config.toml
dataset = "retinal OCT scans (Kermany 2017)"
encoder_arch = "vit"
encoder_norm = "layernorm"
encoder_fused_qkv = true
encoder_qk_norm = false
encoder_num_experts = 16
encoder_expert_mlp_ratio = 0.5
encoder_shared_expert = false
encoder_positions = "sincos"
optimizer = "soap"
shampoo_beta = 0.95
adamw_lr_other_params = 0.002
Rows from block 2 of the decoder, named by matrix and row number. Rows with one number belong to one neuron. Each number is 500 + 40 x the weight over its row's rms, rounded and kept within 0 to 999. All counts start at 0. Numbers have three digits each.
# fc1: MLP up (decoder.2.mlp.fc1.weight, 384x192), inputs 96-191
# fc2: MLP down (decoder.2.mlp.fc2.weight, 192x384, transposed), outputs 96-191
fc1.275:517447528507535501535513480535488500575539430475488512422465512543504426496492468521542455562571465564534434547436602453542555520438510521490503463549494456519485513475489524545471539398505469530488464564508464538569469509580467495534525451490554452489534460526431500527578510463526554506
fc2.275:503421467491594479460530487496486551491469506480573470494454488518464512497456587536457522486468478497543476506533610492501592507476520491470512495510493479453497540497484469518462482490501532456541519480556456447489494463493469414532544497456411487514468551502547489484440438551548566543
fc1.276:496522512547483493441469502539566461501535475472522464514538477524467477483563598538416493522535547422447465512417478493547521543519517538458501478556420480469535517556501476507513518561509464550529548527471489507405418483471482589508459488458464527554518450514584495477444523527512403527
fc2.276:493466558469519498566458518460493523446457536448525525472491534480518473487428474466540427526524545527480488495563547413546585494495480427516423439482552530536486552517498574461544487494512541548542499483476430500492581514462491493482460517516425530489518518496519493530505510455490493525
fc1.277:497485516509528544461540513465465478421548502479510477488464474557438500573525467497555532505483468481416556512501556473505556482472449450496534516457493497425518475520551509449511422478445474538476591482458606522446439515476498553537483497601434447505542534562569465509495479526500486517
fc2.277:563516528508526538521523492461498557465473556446518559517463497431564519464520529540437452509518423503527533501517540464477496525556459545575511484591515549543488376511475545499458487523432479467528518449428450537483559509481542459460514489523560453517487494465452492508483534447488476534
fc1.278:513429598479459548476466480501480509481434434431524534500502424641479522494508492541478548491525424527479462487446531497502556457503497492531453491493559508499516539531485518478511509446553436453533486554473383484520490501544491414476517509525547542475518532537466510457473472502477567528
fc2.278:438455528490545484543528432425466515470543559498482436528459513461548559445496548476498534624572476516525460543532481465436466514477533518480519517473524524532459533504514476468574502471517491482431528556481522578521469447422483549552459528451482496514427437573540486502471509491549499450
fc1.279:513437482479534474442466509494564429444510497500460560492504610496482552441479480474530539562508499586517490403500504567538460427508511538501467459546480437506477511507500478509413480483541547480492434421439469529546492440478527523484494494516494518542525425544500476494523466538451491581
fc2.279:493438465610492525496523476550537497542484497534466507568520521510502469554528499477515545500495515469564409477455486430541391472519507489589471534472482509482460464467534551414495497502516594495528519504563552522521547469465495523474520542535480525532514507516494518482520446485540516467
fc1.280:491538492498524550464484548414471468437627501474501476514512485492462526485425469446437533487541491419496528550552516540434465511537456476463519504544500489521528528501513473518564482459523529509531469435541557541513431478511539454557485480535480513499527528539509478581489451553527468555
fc2.280:469492476470465505476448534535561479530458516457548507510515536498491464550487502512404468526497505533469506497445488450558553508445569540451516491520461468500503465546542409530422527513436570488573531540471481449522574526486449446451525479493407534498471565495517552461459535439511521572
fc1.281:507527589488517480473500483494444553493490486501497444543537444444526525498531503399499515523583527512485524450527502435463524496576393446508537512497489530454528434522470479432446529464495492418543520517511495534572522483451547520427588514551436540435452452538512480568463467471501536478
fc2.281:492474456490496529447502524532538536543480539430469461499474472447431502463574477499496457497556480435566564504509479408478470502475535547529520494437524556486490503514523544477568515508579470514441475528413517516504497560474522398561484468537482454409479465511506428531475475428476504497
fc1.282:533502453473535482501455495595503480492535445430503428528550521429508506509549527456491560492493477512539489477520530473510513531521564455538419473553491505482531523546519490557565416522466497490442515493568611487487486529462485588442517486463462535494434462478488497505541449450582473510
fc2.282:508482549475567443516482521445509503512482564489496518528566517456533519526455503472552540457518519441555493443554526523435487457475488438480457448493527554506558554461521522542476508464541509539466481554439572516507568444486532408499434510522493464432433489471445511545497494466441377524
fc1.283:478506496571461469436407512511463477604528456464506506411502542464459480507578437524533485499480481539474500487529514518501484482445495492501457492542427576543443500540466423522504470483440513494469521492499461514517482529475548414444557539486526472507535559477590434501478451594477561484
fc2.283:528524393473548509524496501349512530559459555467488500529456455484462515526526541515509534490546467445493482460612471405500563453478502475470465575484494516454468526535535507448477533524499460460499470561506502510494506505503517460529475568469470475506442556500538461424550543437457513440
fc1.284:422567454489479464495486536564522493537488554478565629566539475520472480545492502462519573519462522500485526528446549492499513480544496469517506489507481527502507553484483509514491503423558456487566540471493512464469555475569452553503520458552466487412539580517460520526491535521514459509
fc2.284:476481505486415525483454544507491421535519511495480462494450432553482478489472516485532498516479548494525480508495509504443464535487532455498511601473515491452448461458491553492510522544494464487497504509498462491425497506482437504474536500520488444462556499547566556500511509545539482446
fc1.285:454457504565496500572447490538520455583551517503472522461455485482444479583565490438499511542493409559412565494562569492480518547496497490475458543479535534540460506522527487471500471516553477543462508520479543452503431486533460573508544560512499402507497505486510441540485479469511488475
fc2.285:475469517460449470524490531473496462503456538510460506510532524511599527472495585562457546418493524466483461525504512472506500563553419458524518509496484461521471454579522518467521464551524453449448519422545510468502490501509439512447528553551534483528602541529482593518406486554511391500
fc1.286:501422536497538545531497435505456484497549494484418549533453464549574557446460521455492552506476488529476556487518542480535445554470490498516472544511564428482489521495499561494512444436555464485404527505503539518483475520526479438445490511506497503451528419543517498519489484504455528504
fc2.286:450472488528530532473502482439472402480429494500520483425511493502460516537482529576448444529520479469469425570490507512518484496476416479459551503507425464521434543493453495526505523504494494510500462456502559527450507493436521565463509486454474492516425456480470555482514515440454522488
fc1.287:501505545430530532428488494506518495470456483506521463459440529525539474508456454405511459493590531476472469530478492542445563561536502522516517491537496516546472539461528516504507561486523645562426553574463458579440559510522466525561553478405475511466533470457508476596516519500480570487
fc2.287:523490514626444509487556535531538491508526527547465466555535527561527480523467534499493490555541459549470427464492459532514470485517484532456518507481545594505590478502496521525578450582521498468443482531430501465529477520501487515481498493435440431496412539527544562545515557459483444501
fc1.288:476448454477484464420477538464480513469421450440541509548480529576409484550496537481491469453538500520544552535446436510501519482499491510514453428514519499567498508562458519547518512489537529451553527524473455510442557479514478500583457501541528448554432508547486509470545492517456504493
fc2.288:521506525529497526510479474489457499516469506589512574540478526534497529561520493399519470405418495482451556468613502511452493469478488525452521473538529567511541453505589520511505441517525458519465546470509463516560497446464425537516479471502496557427502456465563503523462479475547563451
fc1.289:474472537541472426465473472512486510516546498428573455465544516455496472526478395551521526549528539469527551502491511510525464557502462520526472493497497469503465518486483483490534510517449430487484523441471464543457452552491449518540549491456519539550498488506523513526491579480469512512
fc2.289:535497504544453537457509491524457552477479525512511450507476504493517455454555481516504467530486456560573552485486456504512503461498472523507490563497503483500435526534439523516484544480464468557535471508390530445539532462473493462572517481521457488452488612503484491528527450542533462581
fc1.290:486503491540510477483491490453552555532472505550498494437558488474478496523513462508531518556413544440462457479575467473487496435470470431486560479494472523471528471564567527531548499505589461539517538455551567473457473555442537577450456518518393473511491507498495476520441467462529534496
fc2.290:529491529486454554482427537510545490447493579525565483484455488508546389485566503504482543479544481504467558468482475436494504521538563459506515548538568447541438494521495444506524584536507504467468453461480504484523505447547495484484510469479532527492466494515580555581534419453474509498
fc1.291:461525492497532433594434487580584484546470492504520436459472488486467561462489522487556517528496447471489580599551428479510514497526497521420477501462514454536505487477484508505529544541534490472489517558539501460536529501466520517615435470435526494421460508535559509516521471564529568445
fc2.291:469552504568441444498540502393482476423573481440543538545601565459552487502491492527438554475488568515474527463492545553480488513538554475517511534578482561508505454469492481438522522417455489542449497472496413501434479546499539463484502485486461535524543487560469462469429550393476499476
fc1.292:509521468499493444524519561583524536460505416531466537495462531498510548535512419572486460487550442476449473576507479516442469461393502585487544428555481531466506472514443535539503455497446483447516553474437571503435549479438504452448565459489491546512486500494473532551543523464518543508
fc2.292:466515544549527509527475577563523509393520575460509507480513627565467519469508555528522545464412557526522534428505457530521507515463488494512504508460485554512430447446464494521475439556573480573500502524498506515546466481479504511552508506468626421504502518455473524532489483519509490500
fc1.293:497478519549467432481535430432471446562436518491437550539503466489449525505430496466533511504534493494520445459529456548525474495496512496474488512497493579498463491458470513461461463491483536475467556413553555516463584507490546533501477503494546456484463513474578501491501469470487535507
fc2.293:507530450504496603543436465509468489485529513500566517498567487431520536459525445580465513480483497495586514459529499528418453534532403491505505471524479540507493450498526538560614496554527492485482485507400584480525455477530516517482474531492433467493570436493491535515501485550481508476
fc1.294:489452449475488471503512516560534512462437515549448444521471437525496520441452571505562417469539497473464440461562494585510472487450494494536511450486550513511521490567466446588509507489479465503552468525509625470503516513520538516479479537423478529484573502502511469479435543503510467507
fc2.294:484549474470448502450469519477527535522619538432477550494508479518464465547426469542444486483528544465479543537491571494594547449470413484494432456534519423498491472517536501496494483512495483542539463475526446540469587455538493516498577508543485424562516416485500573545561527494486470500
fc1.295:494531488540517530472450412523488513511529524476553630447423511472452521408542518584503484494515478475496509490443430508459434504513529524489535440520499521499510496509479462501476511527491523434476528529506556498470546508542440563507536560468575510505498523563486478567516465503482490530
fc2.295:495517547502420473562537545540531531523562534491500473503516536537540501407489416467476422489483507489560491470552452513542535548475471519455518503473480471479513447526532500464483454547527549534516509543499549500565538488483455578503492500436503447447529480528564543518511429478483526479
fc1.296:535516519497547497472455530499457524524484506549523512497503432483518429507522497493387419517444501515463480482534592455528522541537430455542517540486533423453548496473500510536518394447565492516517533536495507490539487474471541528535521423568531487416462502481459529574537502534497533462
fc2.296:534436543482521476423528487470441535529424538522571428546511544502512567460473512574435496510531443508508435560505481543498469496517484543422471506529465530548486465483578544427465462524526469521532509518531511513470476534436478454564535447490499510420544506480479431498546537521512504439
fc1.297:516479578514552443425507419463486442532514498473526514548462491597467566482466485501481502507526522500577465448462506509488527514491454479500476502477493515529416476547483503472482439554508498555431457495481491493532561522509531507442471466500462475539482517555404427481501413475472566497
fc2.297:439562491480429508570504467528417512481444539467510506498472505496544561462453493517552535508459474547445525499465452564489490521521523556530504500527430557445480518545507437506455548492521461451543486525524411425519501523498517438559420596459500485455489488439463496530433539455510518503
fc1.298:485481479518483526507496534423499505559492440567533450561477438514458442534617551510526481509489449523528447504496482522488520516539534531486450496535543492480514509431480569532527485520555453479472500486490385439527517504432534569527468485447401559571412463525590490427486523527475468523
fc2.298:446540570450457462537459461547481553483525501464507553506557491530422531482496536487513506479443495454520472465509403521485493544540466466484530488531429535512476448576428512546551445607447428574481565526490521529503537532475502544500508534558559422503540469473510518466535483475511540479
fc1.299:479471414520523466502495532549506566534538520445457523509514419457482518541498466548576607519514464482515415503516469517488476494439564496500426465547552478463440589478511492478502543520468497445518508488531458475498481547475469494511536513521433579496533491504470403479439457513485486526
fc2.299:479450471536448494514541420473468464514472438502514401481516447517545493517520455548443510457523510460434503505493559535516444522575528493525456507454470484497521459429510514451520563500511434571497530508514516498536510487466563575484520579534490437531472522434527495484517435488525502512
fc1.300:425449540515511562551459504521529497459572484439487517494471533517492499482604562499471508472559441432508497521457498556539574528551503485474490529517514441492480403513560431464489460468518502479492472456569518467450527508547511506463476505449470534481493500482485516502436474458554492518
fc2.300:536456425533515512445480519469551478523586617467547510547406475486545481508440478469509574554430503464540470614501557479494521543497459530539526524566526508521527426562457560479474481438489570472497490457515537490481473487499518521507520540465524511591493459516469519458518452478546483456
fc1.301:500495530513500522456480545475529522516496539477489458478533442475440445503525536540436483471452466504453455498520512480481542465494489504525488502547441479555534443439500498468538519465532486526441514519450522449497555491497553516608485515602492476430464540501498565521488493510458497542
fc2.301:521450544563421440535513492514583475477516530549436557510529524532508501499476523496573475550523476444505442535537467507466481485540478474532537490512525517507438469461490525576358494526486524525550511533520507535506471500524512536523548517491540555561499438459482464598452536475527466512
fc1.302:493499548532532411508555515487479532515477447458540564441456487505472542542477526539558488523495456471537452492478416449522497505486485526581439509492415514504525558484519512458411487452562482526505455514473448439509502494450502487558547477514512452555501489529506403500541481539567553528
fc2.302:493497583470540458522516513447545539568546497544486504570480519433474463532512436506521527507521517522567483522480523502437489537473607439471532482463478544400553533495458485457559482549516451509535469530425540497450519469455420499583513566501467499529492493497514555562526526508437436482
fc1.303:464498502440448510528508475528412565530550507537517572566487534491485552477521462565478565425528378497543424523556538499519468498474530459555496562473490471508470461437463503559532515515531484547500480493526485434451522527533527515462495490467459415548584561539455479453469509500544495466
fc2.303:520496495511545563500459530573457455489540522453518524419518406514592517486492474541518487550463488565471503442503446517516519495567451524442550519544528390506439480533475404574562510438526527494521523442472502469514511526516489482474503523525496537498434450461557523523538454459485546519
fc1.304:561444489604579578544481478548504513558524548530528466479516498513559589450528431542508473494423481489520528566467538457485587499464471443509481527511428614560502483553505465536573573447491490509505431500476505468419512521456465520469475509517500479451435510534469496440485433489445487442
fc2.304:520422545465418546444494498542543473473510439479501529546525514504465473518475481497504468470496504500447518545477539472546608462500467458462514461483484463477496502538500462518509583522552467562536425527511525521461532467487487555519575482492540538543533485483497448453525515487498544473
fc1.305:476464503511488595548564507484475511477425470446563472492538469513550512531535453533488507569541464499548528606533569485424486504503469486461494523484519493515532506482503501476492572498569511499465521544537437456512485594465489468483447448509424511476517446477445538506459525483475508462
fc2.305:499513515585474542551397502546492542504514539526520487497501475412518498465499489455488483496400545502487464441527532528526526503514439490501571487482485403581483440543531511478445463541501441529511497554495564584485474533541418495518478541487502533496496494556516590570520502545529567431
fc1.306:513461476497529498545521454534485535500531554454500507549496510473482461530438477480472553527558506528572522523520535506379533541497511522515532462454487494527537538448530532448474573462505407460579494492491479459544521541540531495448453488420471485525413483505465488384479500520480555448
fc2.306:439508441520411559534540543502549473478424507477480516518499549467519541523558541427428538548528522507504490468551516571547536505545558552494521498514461537549521522517492492483523523511432468466506510510480505523492486557522483435495510543552576481534485489482515458538548461504432514393
fc1.307:557449452558495494480432533440463526488554472555473495461454514463530495454486480529549447488448472556535544508491508460471476491497498542525474553497480518535428464569563448507494495466538426520486477471475441462505470541503454517446488551527506524543470483417570439595526531519427529559
fc2.307:520488467562536483521443459507485462508509539538512472547498516524443434440482457492422418455518516487520476514457482420473554473490526433507563494454493512563505541550477546469496526452496545463436497517573491432524494525513525538553528507531457493509442414506507502482554518558471497507
fc1.308:516479489537542521491490529564474521568440494509522536498500500512558437519462480532534510531493557544412559455478487467529511481492519472483472539494516575423468521532390493561561511570516549467501496509542480518495498479495464527519502472463463471491510533450552536479501540517493441581
fc2.308:488483484520444548564508491449479520579476514552458569501589515554470517481487492519515582486549533460540398563491515468459491490463471454538521489508455542568543439534507548469590471470530530534471420512517466497488466518424473526498439432534465523570460429500452396505554506525515488534
fc1.309:498430470485475548495561481482459524531550497580480433568506543451505475427528445606488447469523500502450459556507465574504442564489447555527475531507481514429489490554478544470532471538452542489507520466553459468467534605496499538451525489471451478472511508559502515481465511441554458532
fc2.309:524518400447501390535535530531486491490413477497553464475516503470449497528530535443485517573499479464502540480430483395495431472471462465529499534472514551516487539513490470474500428401395471521499505524529559538531486500498541582456482526457519532509461484477449462506461576525526526579
fc1.310:512435535531542448607564484512510534456487455501404435486496481440499503503483531482510526469506519517503494554543566508499521506499566466469581486469477529495484561429499528419520488535438514513463561504489476456557497468525513466502482470437512510496567533498537419540491517517514520521
fc2.310:615514533496489555470515488528540434579471503502538593534482438467493509502461539487496534466474491470542492472507479526553576521426415469528478560484553451489477435574523487506490527501538497506479521471440552516515497475460513444559478521586493479517513479470462499582517509493487510491
fc1.311:492510511440551470518465499507431492530509521519489513584522547518433458442523467516524543458527412483454546518483412521413492484472489495461454451466527457526516504531498491506525472433528502505528522545540495483419500566455462480436476523509453449462491555449546475474453548529495569527
fc2.311:486440516543514559450502463520543440506477421553451499445488495492519500564495554476460502452518538408486572538514527524460486432480519537514564544566442498503461571405444458549552486485561459459446500565441453451504485487543497506548495441520586501520454526469407459518477492499518501585
fc1.312:489475485467503424535485420439560461510519437504474427560486415472490525555476555523503521508518461519563524485529451482564450517519520451523477473524457492494500545515485517481464475425480508586545437590529499486488447460494538496503562498522541505508580470531483534472456470530460562508
fc2.312:485527478508448488432533482445488426536494571486514502546567524529514544495509506533516536532489474484461452503486468473565445482484483448415502482555545428520508428565639445447556516449496491511511438539511552452485448501470555557451536540468481505499465448487475513491535534548479429530
fc1.313:421493515435510482505445491514526523519502481567438535489501512509521568496485541489497520460561553552430554481458481591538523519536459458490530507581476539477467519507512455435444458523547454497517507467486443457488497430490467517433489509489478519553556519498471513469450461484501549570
fc2.313:529532523469458488461439488519531456593522536498465493468486491493598441494530507431450530480451487518504475491524475548570535514503453511527453508495520517423534576521543541459488485544541484532445512490426548446414455513517417556489569533510549552551439456576496548549522483498421558493
fc1.314:505529476454468537476452489487531564451452480537432462511512463475485517551479576500531479444517503531481521566546489474512506551476552502399489495453537429459445420430452555481465468502544468489481516421515455503439422511541432441488517494492461468458468473515589519526522497443564541433
fc2.314:508535467541510420484554483492499516552509554447511576535591454525537497453534476521416500531512456496526487519496535436550537499521480530502461565552549466499493454506504560481444546489522557454573492483492520570459592543536529401457465541516482473474515517503475456490528493487470534523
fc1.315:473505446504521498521449504504504513502431491492530499536524458530504498529523434551491437590499490481565525512508448464453482465488560501487512515529494579487603561474478486569532467563462477487523598481508492531482472578518419532494466569501540529483474501539576494481494463468446485493
fc2.315:486548543519528508540454509470440492479539445499505534482543568481441579504498508530456530485418444525509479518458458513459559481429430449532442521425461474469460520552520494475485505566551493517578451500488499476500515544523464470473516461508550412483528516499492490447495454433582469510
fc1.316:474516435525571529455556545580514485539479573427458533504528549472532500427502438506467471522540477566536487541498474447478470459543522487465458555541530531491461462487454475498504540502540531481461593456511477467562491507472492480574480542506510531422586526460516551459544401446459505522
fc2.316:498518530460529529511459600423521491489475526506452499474519477501543454564426563499501470473515525496493493493468412519468573515562487502562460463486539512546452489484495499416474392460498533516407455544529575510533495494459526561523473471500460532575542545474516509512528532534466478499
fc1.317:545614460550484485537450515501515557478511499520499501450426423404459508481503512532506507571481507488526537533512504520478428453476527500480473459513499509539560480572486467486451454484496568489506550499570554522464403552504520434478530469489512433571535512553498560539518503507485465505
fc2.317:499484510539508557525463532482516467445536575513563461522484447509429467484484536512514489542467527534494498548435434492435559446513599437486548488482563527496504494533475504535490536547522491499523505551525415479498525584474518522520545474483557481423415547519548503525580559484500460545
fc1.318:517405478533457510536434519481487528496525520489516511430473542463467472491488525530549505495482547526554531546504468525562537495470416551446490538448498467456459539489464567518471547476529467501489390481489467551448476524442533526475486465470516439569486562539518454520438521629445522522
fc2.318:514477488409408428507527483533515500462483494498500473582510493492499477442552483525529490431572582444524534526572550447462446472541477534489477551528535601550429495561533428463499561463539510451522453501477495506536475487490514450557460484483473462561548537434541514494517462460453486495
fc1.319:489452484586525498553446480439513533476451491442500463541493453409519469482537476518463486593555549591523523442486415517434521481491488541501546484572505567506535570500512512485499538525513479582468514460556512447494490546459448501522471480505463470492436483489537497544541496516466421517
fc2.319:464517541454490417537483575473487488518545465494514538526512545505514437503481451527523404531550460489555460503466513484546525517474558411485514504458535442506484532599505381447472504477561523482510485545478503469437459470473477474533509506445449423541561519553542495457463487504474531486
fc1.320:462497562536555554470484507537524488484502521537531493490490465485494565475455514576487499497556597479458467485505510570459533525495493441483544415393426560538492493532515541519509455571552519499460581505497456522504473517584526532549501584417413460489514580467612523425542535508555519575
fc2.320:547586571551534506533525515488540469562562497475453531527444577505546493525527449505536503477499413500567515498524489513640487436530505531478516338503504463504524553452466453471508596479472456462476510493502475569446532519430502500448446449545510556489478532489501450515497494537480495437
fc1.321:567479515501499510489496490505469447434539447462510426502504542511517472566433529520469518388548436559521535547579466432507494561512425513479461545523486444486516581446517471484562481484500459447461531507521493548504440532515544462497620488514490525478489455491509500507512478477499456484
fc2.321:455451517536528416509400617515478444449508445521426564536489472467535532508546488529535531522481561550487490550549422508539499487507564487469567498563532493498534478484504507497493469546422456505512548482550446496520516488500543552549473534473524475545464481408551532459481479483502512475
fc1.322:521531520465453560516556474515514483414498471562458437502475512447488530475482523465470423501436522509513487475462473465446518417538551441500559538462518506454448513472523488441473441516543492484490507554552551490495497507511494515550462545548554467509545472478551428487468522414549452502
fc2.322:493530565474502550514478508488535467555530471507488568533506502558474483491479519541520532531459507427501424534532505526446531523493510494542465522522535558584457571522480577521581550465449544506439490476465443478505473509464495472608491604439535491497445497491507492508553453519475458469
fc1.323:471470545514555515459480543462535555473529492462491498518463541500549539512462470547459549554594568515481487512460484513505542472520526481483554541591501422467534548484522463493485398512478525490487558449500544557472525468484515492401509490406518483490480495550533481523551441495507461544
fc2.323:480531538442519503500494534474365497543505533554501548347513442571519503503520529459547456631519503479499526461463510539472495507429477572558492476430538497496460514509568536536470458551541574548499578537490504435522496502517451488541498492465541571503531494503476533568499441519472505487
fc1.324:557464456529509469509517465438479523562557599582540532481478480454476520555520533528482551513488535473488483489541490504524484482439529475464468538492504531509493570471365462441508529462508482465560415524462497439474525546466564544466514520537434503459493485502552526422464437510450468549
fc2.324:475563478461496502541511534519539477476534474457483411509485485514551529499451495497502504539539421474459477528545508541495490541447479436495520398461534476466479454500459438527559476479552493450489610524474501576465468470474521512506474505527553500463575528598563483523477545528556513482
fc1.325:471543471494555487452527541456428520544524522495422515485563451579487481493482447461507465512515576498551482548434520541504478452515525492468455546496530504495500411493489543509487500499521512466509432506508590475542450515512520579524473523520513458520472523500493486559539493507482492436
fc2.325:512545520401584507493437533570485508440480520490477480468440427467518474504544484569465511484482445565478558574528532527535464486522438559530462480512545528478508457474464461615503531484475492430511558529506483488455519478510518560527574473530497531491461455458592483451565480527484479491
fc1.326:500525469514497506495499433492492509430500459491438538510581476479415530482525506457503529583450585495516477493470612503507492504495574536510507518510470576528511486442469545537471519508489461501495497411485500532496551472515546500489398504553483548439565415416519505483471600493518479514
fc2.326:438518501482510496612476564485406506512430470421533422468453549537531530529510523515459465578582525563509424474560573532490451449486470417470534518472441484496492512528481459479410516530536525548473534486517452489495403479470524445549508491554519412512513494501498435461523519495505530552
fc1.327:540458466474508482484457494510518455568535501460544487511509491456478553478522478496513530481512447427457557497448501448472502502549430475503492483522435465576519533479516578401493454527496506481489524545487475504469529493446453587494491494479526517494446475497462603471432551534532502488
fc2.327:456470491494528572539537464481501521529473482490490453513491540478443477546481483528487496509511462565485510496485415518521548532612468487445585525543580510452505502514525507568472475494468480540585486434491558502574538555474548478464495547470535455527478515497559499452465522439469526458
fc1.328:457503556489409513545515521543476414517583480531489523470487448469480503541498493455542462433525515510434516453445490485557499480540484493520513508478462476513482533532458594592479486433512439534488418522509493569547542496548509500513568543480570476484469481489491449441478391543452514545
fc2.328:502489456471508552508544485517499484537510469505559434504576481505481507466575519485463462551497516509514468547402455462428444493455490520523531506455546533560502554589460537515493534447524459477446456472467565545452513437557410514503506521463419547478483513518493423465493563464537441517
fc1.329:400425516537443543431472530514477543467499512510483508504490499496509446492391540527543440503511507539438493409505439520510534535490520476506414522519447525562506561529553554516470538540415545467457475491474482523522451513473451497593520530443494519515524541472559556512510551543561464549
fc2.329:356466418432430426501473459511546525512513464575476558489490521390520472528574487535507556406524472489530485574465526442454540428533548563459497508462513512516548526476521489527560476484510543482534494524534483503485505502494500539471435385501489517534435419509462525551463488544502534444
fc1.330:425546489492527480487483498523518486502556457508473479450442503488581453499440515492528491507451520467453424513425499536572478523544494547532491501522430475446477518473573571485442467472444540512472539595495517518482508515480473490575451568466587525482456493531514547532513493538461496497
fc2.330:508479452542513570488512461484463511511514449569555504461451453585528486568471480505526495569471444522528560518562432520513424546533549453511572523500536502445471479540515440495578452456540485522555556505392517497577472530466464530421485423436565478477509441502552533508500539483487480522
fc1.331:528487562468474519476546495524487462540476476507482542400458492444497473527531510389517573535519436461442524515531546545537473479478467510516552507538539575482472495515544520497429543461492524478550440475372468559522497479538523456469418473565483478534540468523551475523472468482556482530
fc2.331:488454508489521471522532481486490544483473451551496494618507523505515521605584499489529508429479454513494425459523411504502465462549547431434524486507485556541603480453563494456511477487452496483468520542489532599428567526546587484455456519536470435478415504491491463451501459513486423497
fc1.332:504547464504489521483534477550438508487547522567492468510465438438480562427509522490421528529461464513493441521514541487500523486479492467478522543470538425553549512523526531469468460430431487548458585496604581455457528519486513525493480537505512517499443552505561530481405477435489467523
fc2.332:473513493469488516502486570554508481519507509486579475479473463525511540456515533564482476486519487540465521514500542503507451539474507526447526516535475444460477536486465496500538550459529484435494543594519520411486420458479527482469533501505513533473514494482453467522545627476519442551
fc1.333:470439436594555520512507522504470585486522455469529482564441439493405539536452472543470546479487502481544503450436474499509598551497458494503464472519437455433412488483530573491518519450508505492416481449501463451432502477497565512508562515453520468563519479511553507491503505467547407502
fc2.333:454422553518432630480520509503542488488466501579492499534508425503555541533554540499481495500523567470551481499396480441552506492547487511458519449469471468535446403466460417439529469548494532541488539480426559570507501459549523452528527452507476489518450446491522522533525489487490472469
fc1.334:440455496465507466462506513433516559496461468527495492475498482503538455454434549481517473550579602517484500445523444489481556449475437436520524514557502498557473528526558522516448549471402482449480432517470461483462518457462473566574507494482545494534421561478553570469538460531455410533
fc2.334:456516431501524448514546511501462518465512422524420589530478534542551547429457493545468518455498437534551527480485495529457531509526508538485397538546559481528537464523495447453469499491498463491509525507534454475468475561485523591468508446484532553527492500430382511591520472577543520520
fc1.335:497526527528490532494535439498487493500489496528442510508396514476530478445457493486429532552542507476439514550555440522468500504484469511503467533437504446476468487427564505515509503507544453500496518557537524480532550515449534422560514523474549460474526511526477498495454432452493510507
fc2.335:497540532474518509468501507539505505514506545503502559447472499505500517482536435588508564480558510464523553512480516525495502537445499456487488482560504467542507499493499542503593453448445583485462531480545524508433451491430537507475530449516447540486516506494466515427484560525533501426
fc1.336:443480541528523565529473570518556559489504553537617453534567435508469523503487567509525472476571539505547446464459460507476544496505456505547551473428499503451494617483535472515473540539476542492463514488488476491458464509489452495505501490505522472575520563383470554432471478542570506531
fc2.336:454465459466457525564560456529563444479546453521548609541529568450514571528458518520464501477528490497455484518551500488514499519483551460467470413438485488514500433452506489543553486510511601437547494509431461517488505455448514492480485440463456472517473531413461517551481459536520460513
fc1.337:506496526568464474487490518428526514566520484543524538538441466509560548483546543543524446506519443481502558503470423494520482505465510522487511501499474540504521532463493467517406543523515540499522551453472471511537474613477519503487552471488473448519465587588511416490545471538571471479
fc2.337:470471552498536464535506536560501487569514539475443546452517485521484447532516496531510505533488491545523436506512519532483441516520431533474510554590586496448455501536450481497546492525514486633507487489454543519507442440497492478521524507499460486466574489488455503437532504433549484459
fc1.338:489535504566504432513489508558510466514512496446439492567462476451428529492487484473522557531476486468531544492517505524401517509513551468524498478577413411491497530454554513491527447494526560461444521488545556490517477515479506435524523586477512496518431524464576515507518510526532527514
fc2.338:512481460548486501447508500347512464506552544451493501578540493527465441564512456494511448471536487521422564543545547515494516510527473461475525476497528463535498505493470576518485526515408544427559510490508511551461507490481455500473525447550479467525398468537509487492483469492504542547
fc1.339:514479526534555452509536524475451503548510515551537550533415519457474505419501471528537446549538435515563508506517504480411476499471463533449515595545495529514450512505509479525433480529533495488481505489472473519454493538410543539512533451472508493506543550503434526482477547544535416553
fc2.339:478475538551518520560434500550510538479484496445443505508464517565508448506493495438498525512505553515477514512557582471492421468554511527431445519502537455520579480454513448540495447443481490547491573488542462468478514432504506537503562497513510519429495451490628497542532545524501527471
fc1.340:481517537581503540481541447556551483488479449483521481459481514467514506517511530507543586558515467551521487540530518506507531516512479553579466513470543554562528540510501575485410485573498490457521478487473540489438459460527538436550537462557528452537553425541485468439456460464466459517
fc2.340:492445433559456509481554499467465597468460456477523497456529539495486547496526439476534460565488481474418491503565467497484605574490529504513477470503499518533587551534536525482495493418538484467496523475505425532493451553492511566491503541496445526515528545521537526481482430396489502500
fc1.341:510483477513507472546520452525454521451521512471522518443475460467529518501547526495527549476536484465451558454504441478488491474470436522466513481526487448454491495504497425475464538474520462565544449521555402485527519556468552428551521524526464557509559469542536501507480553531488581470
fc2.341:522536494497469590518509528504479473532503533527492494472445469458495473467487472480567431497425468499532468525463507548512491581490494519488544497419492509495567456467503499499517479532507602506515483447458519526479522484578477455535526540538484558552468512552505537483446477508464437490
fc1.342:463551506565504466486489520460564491476551441549473593515507444495538582456529465470572505504562531437460455494515500508521544470444500532559408514534491527476577499515485551424521497567535486527562472551480454509497539478523488525513552505487512477456471470526491513469449515464489501527
fc2.342:537478523452509481413473536457465519488534439465410527511547530561471434569468556505477556538392532564488521399519462490438491519536485471473470458568459457519453512503513476546487478515467486540550543533479539462510521575475519510526495503501486407475576562444470483455561513406493483444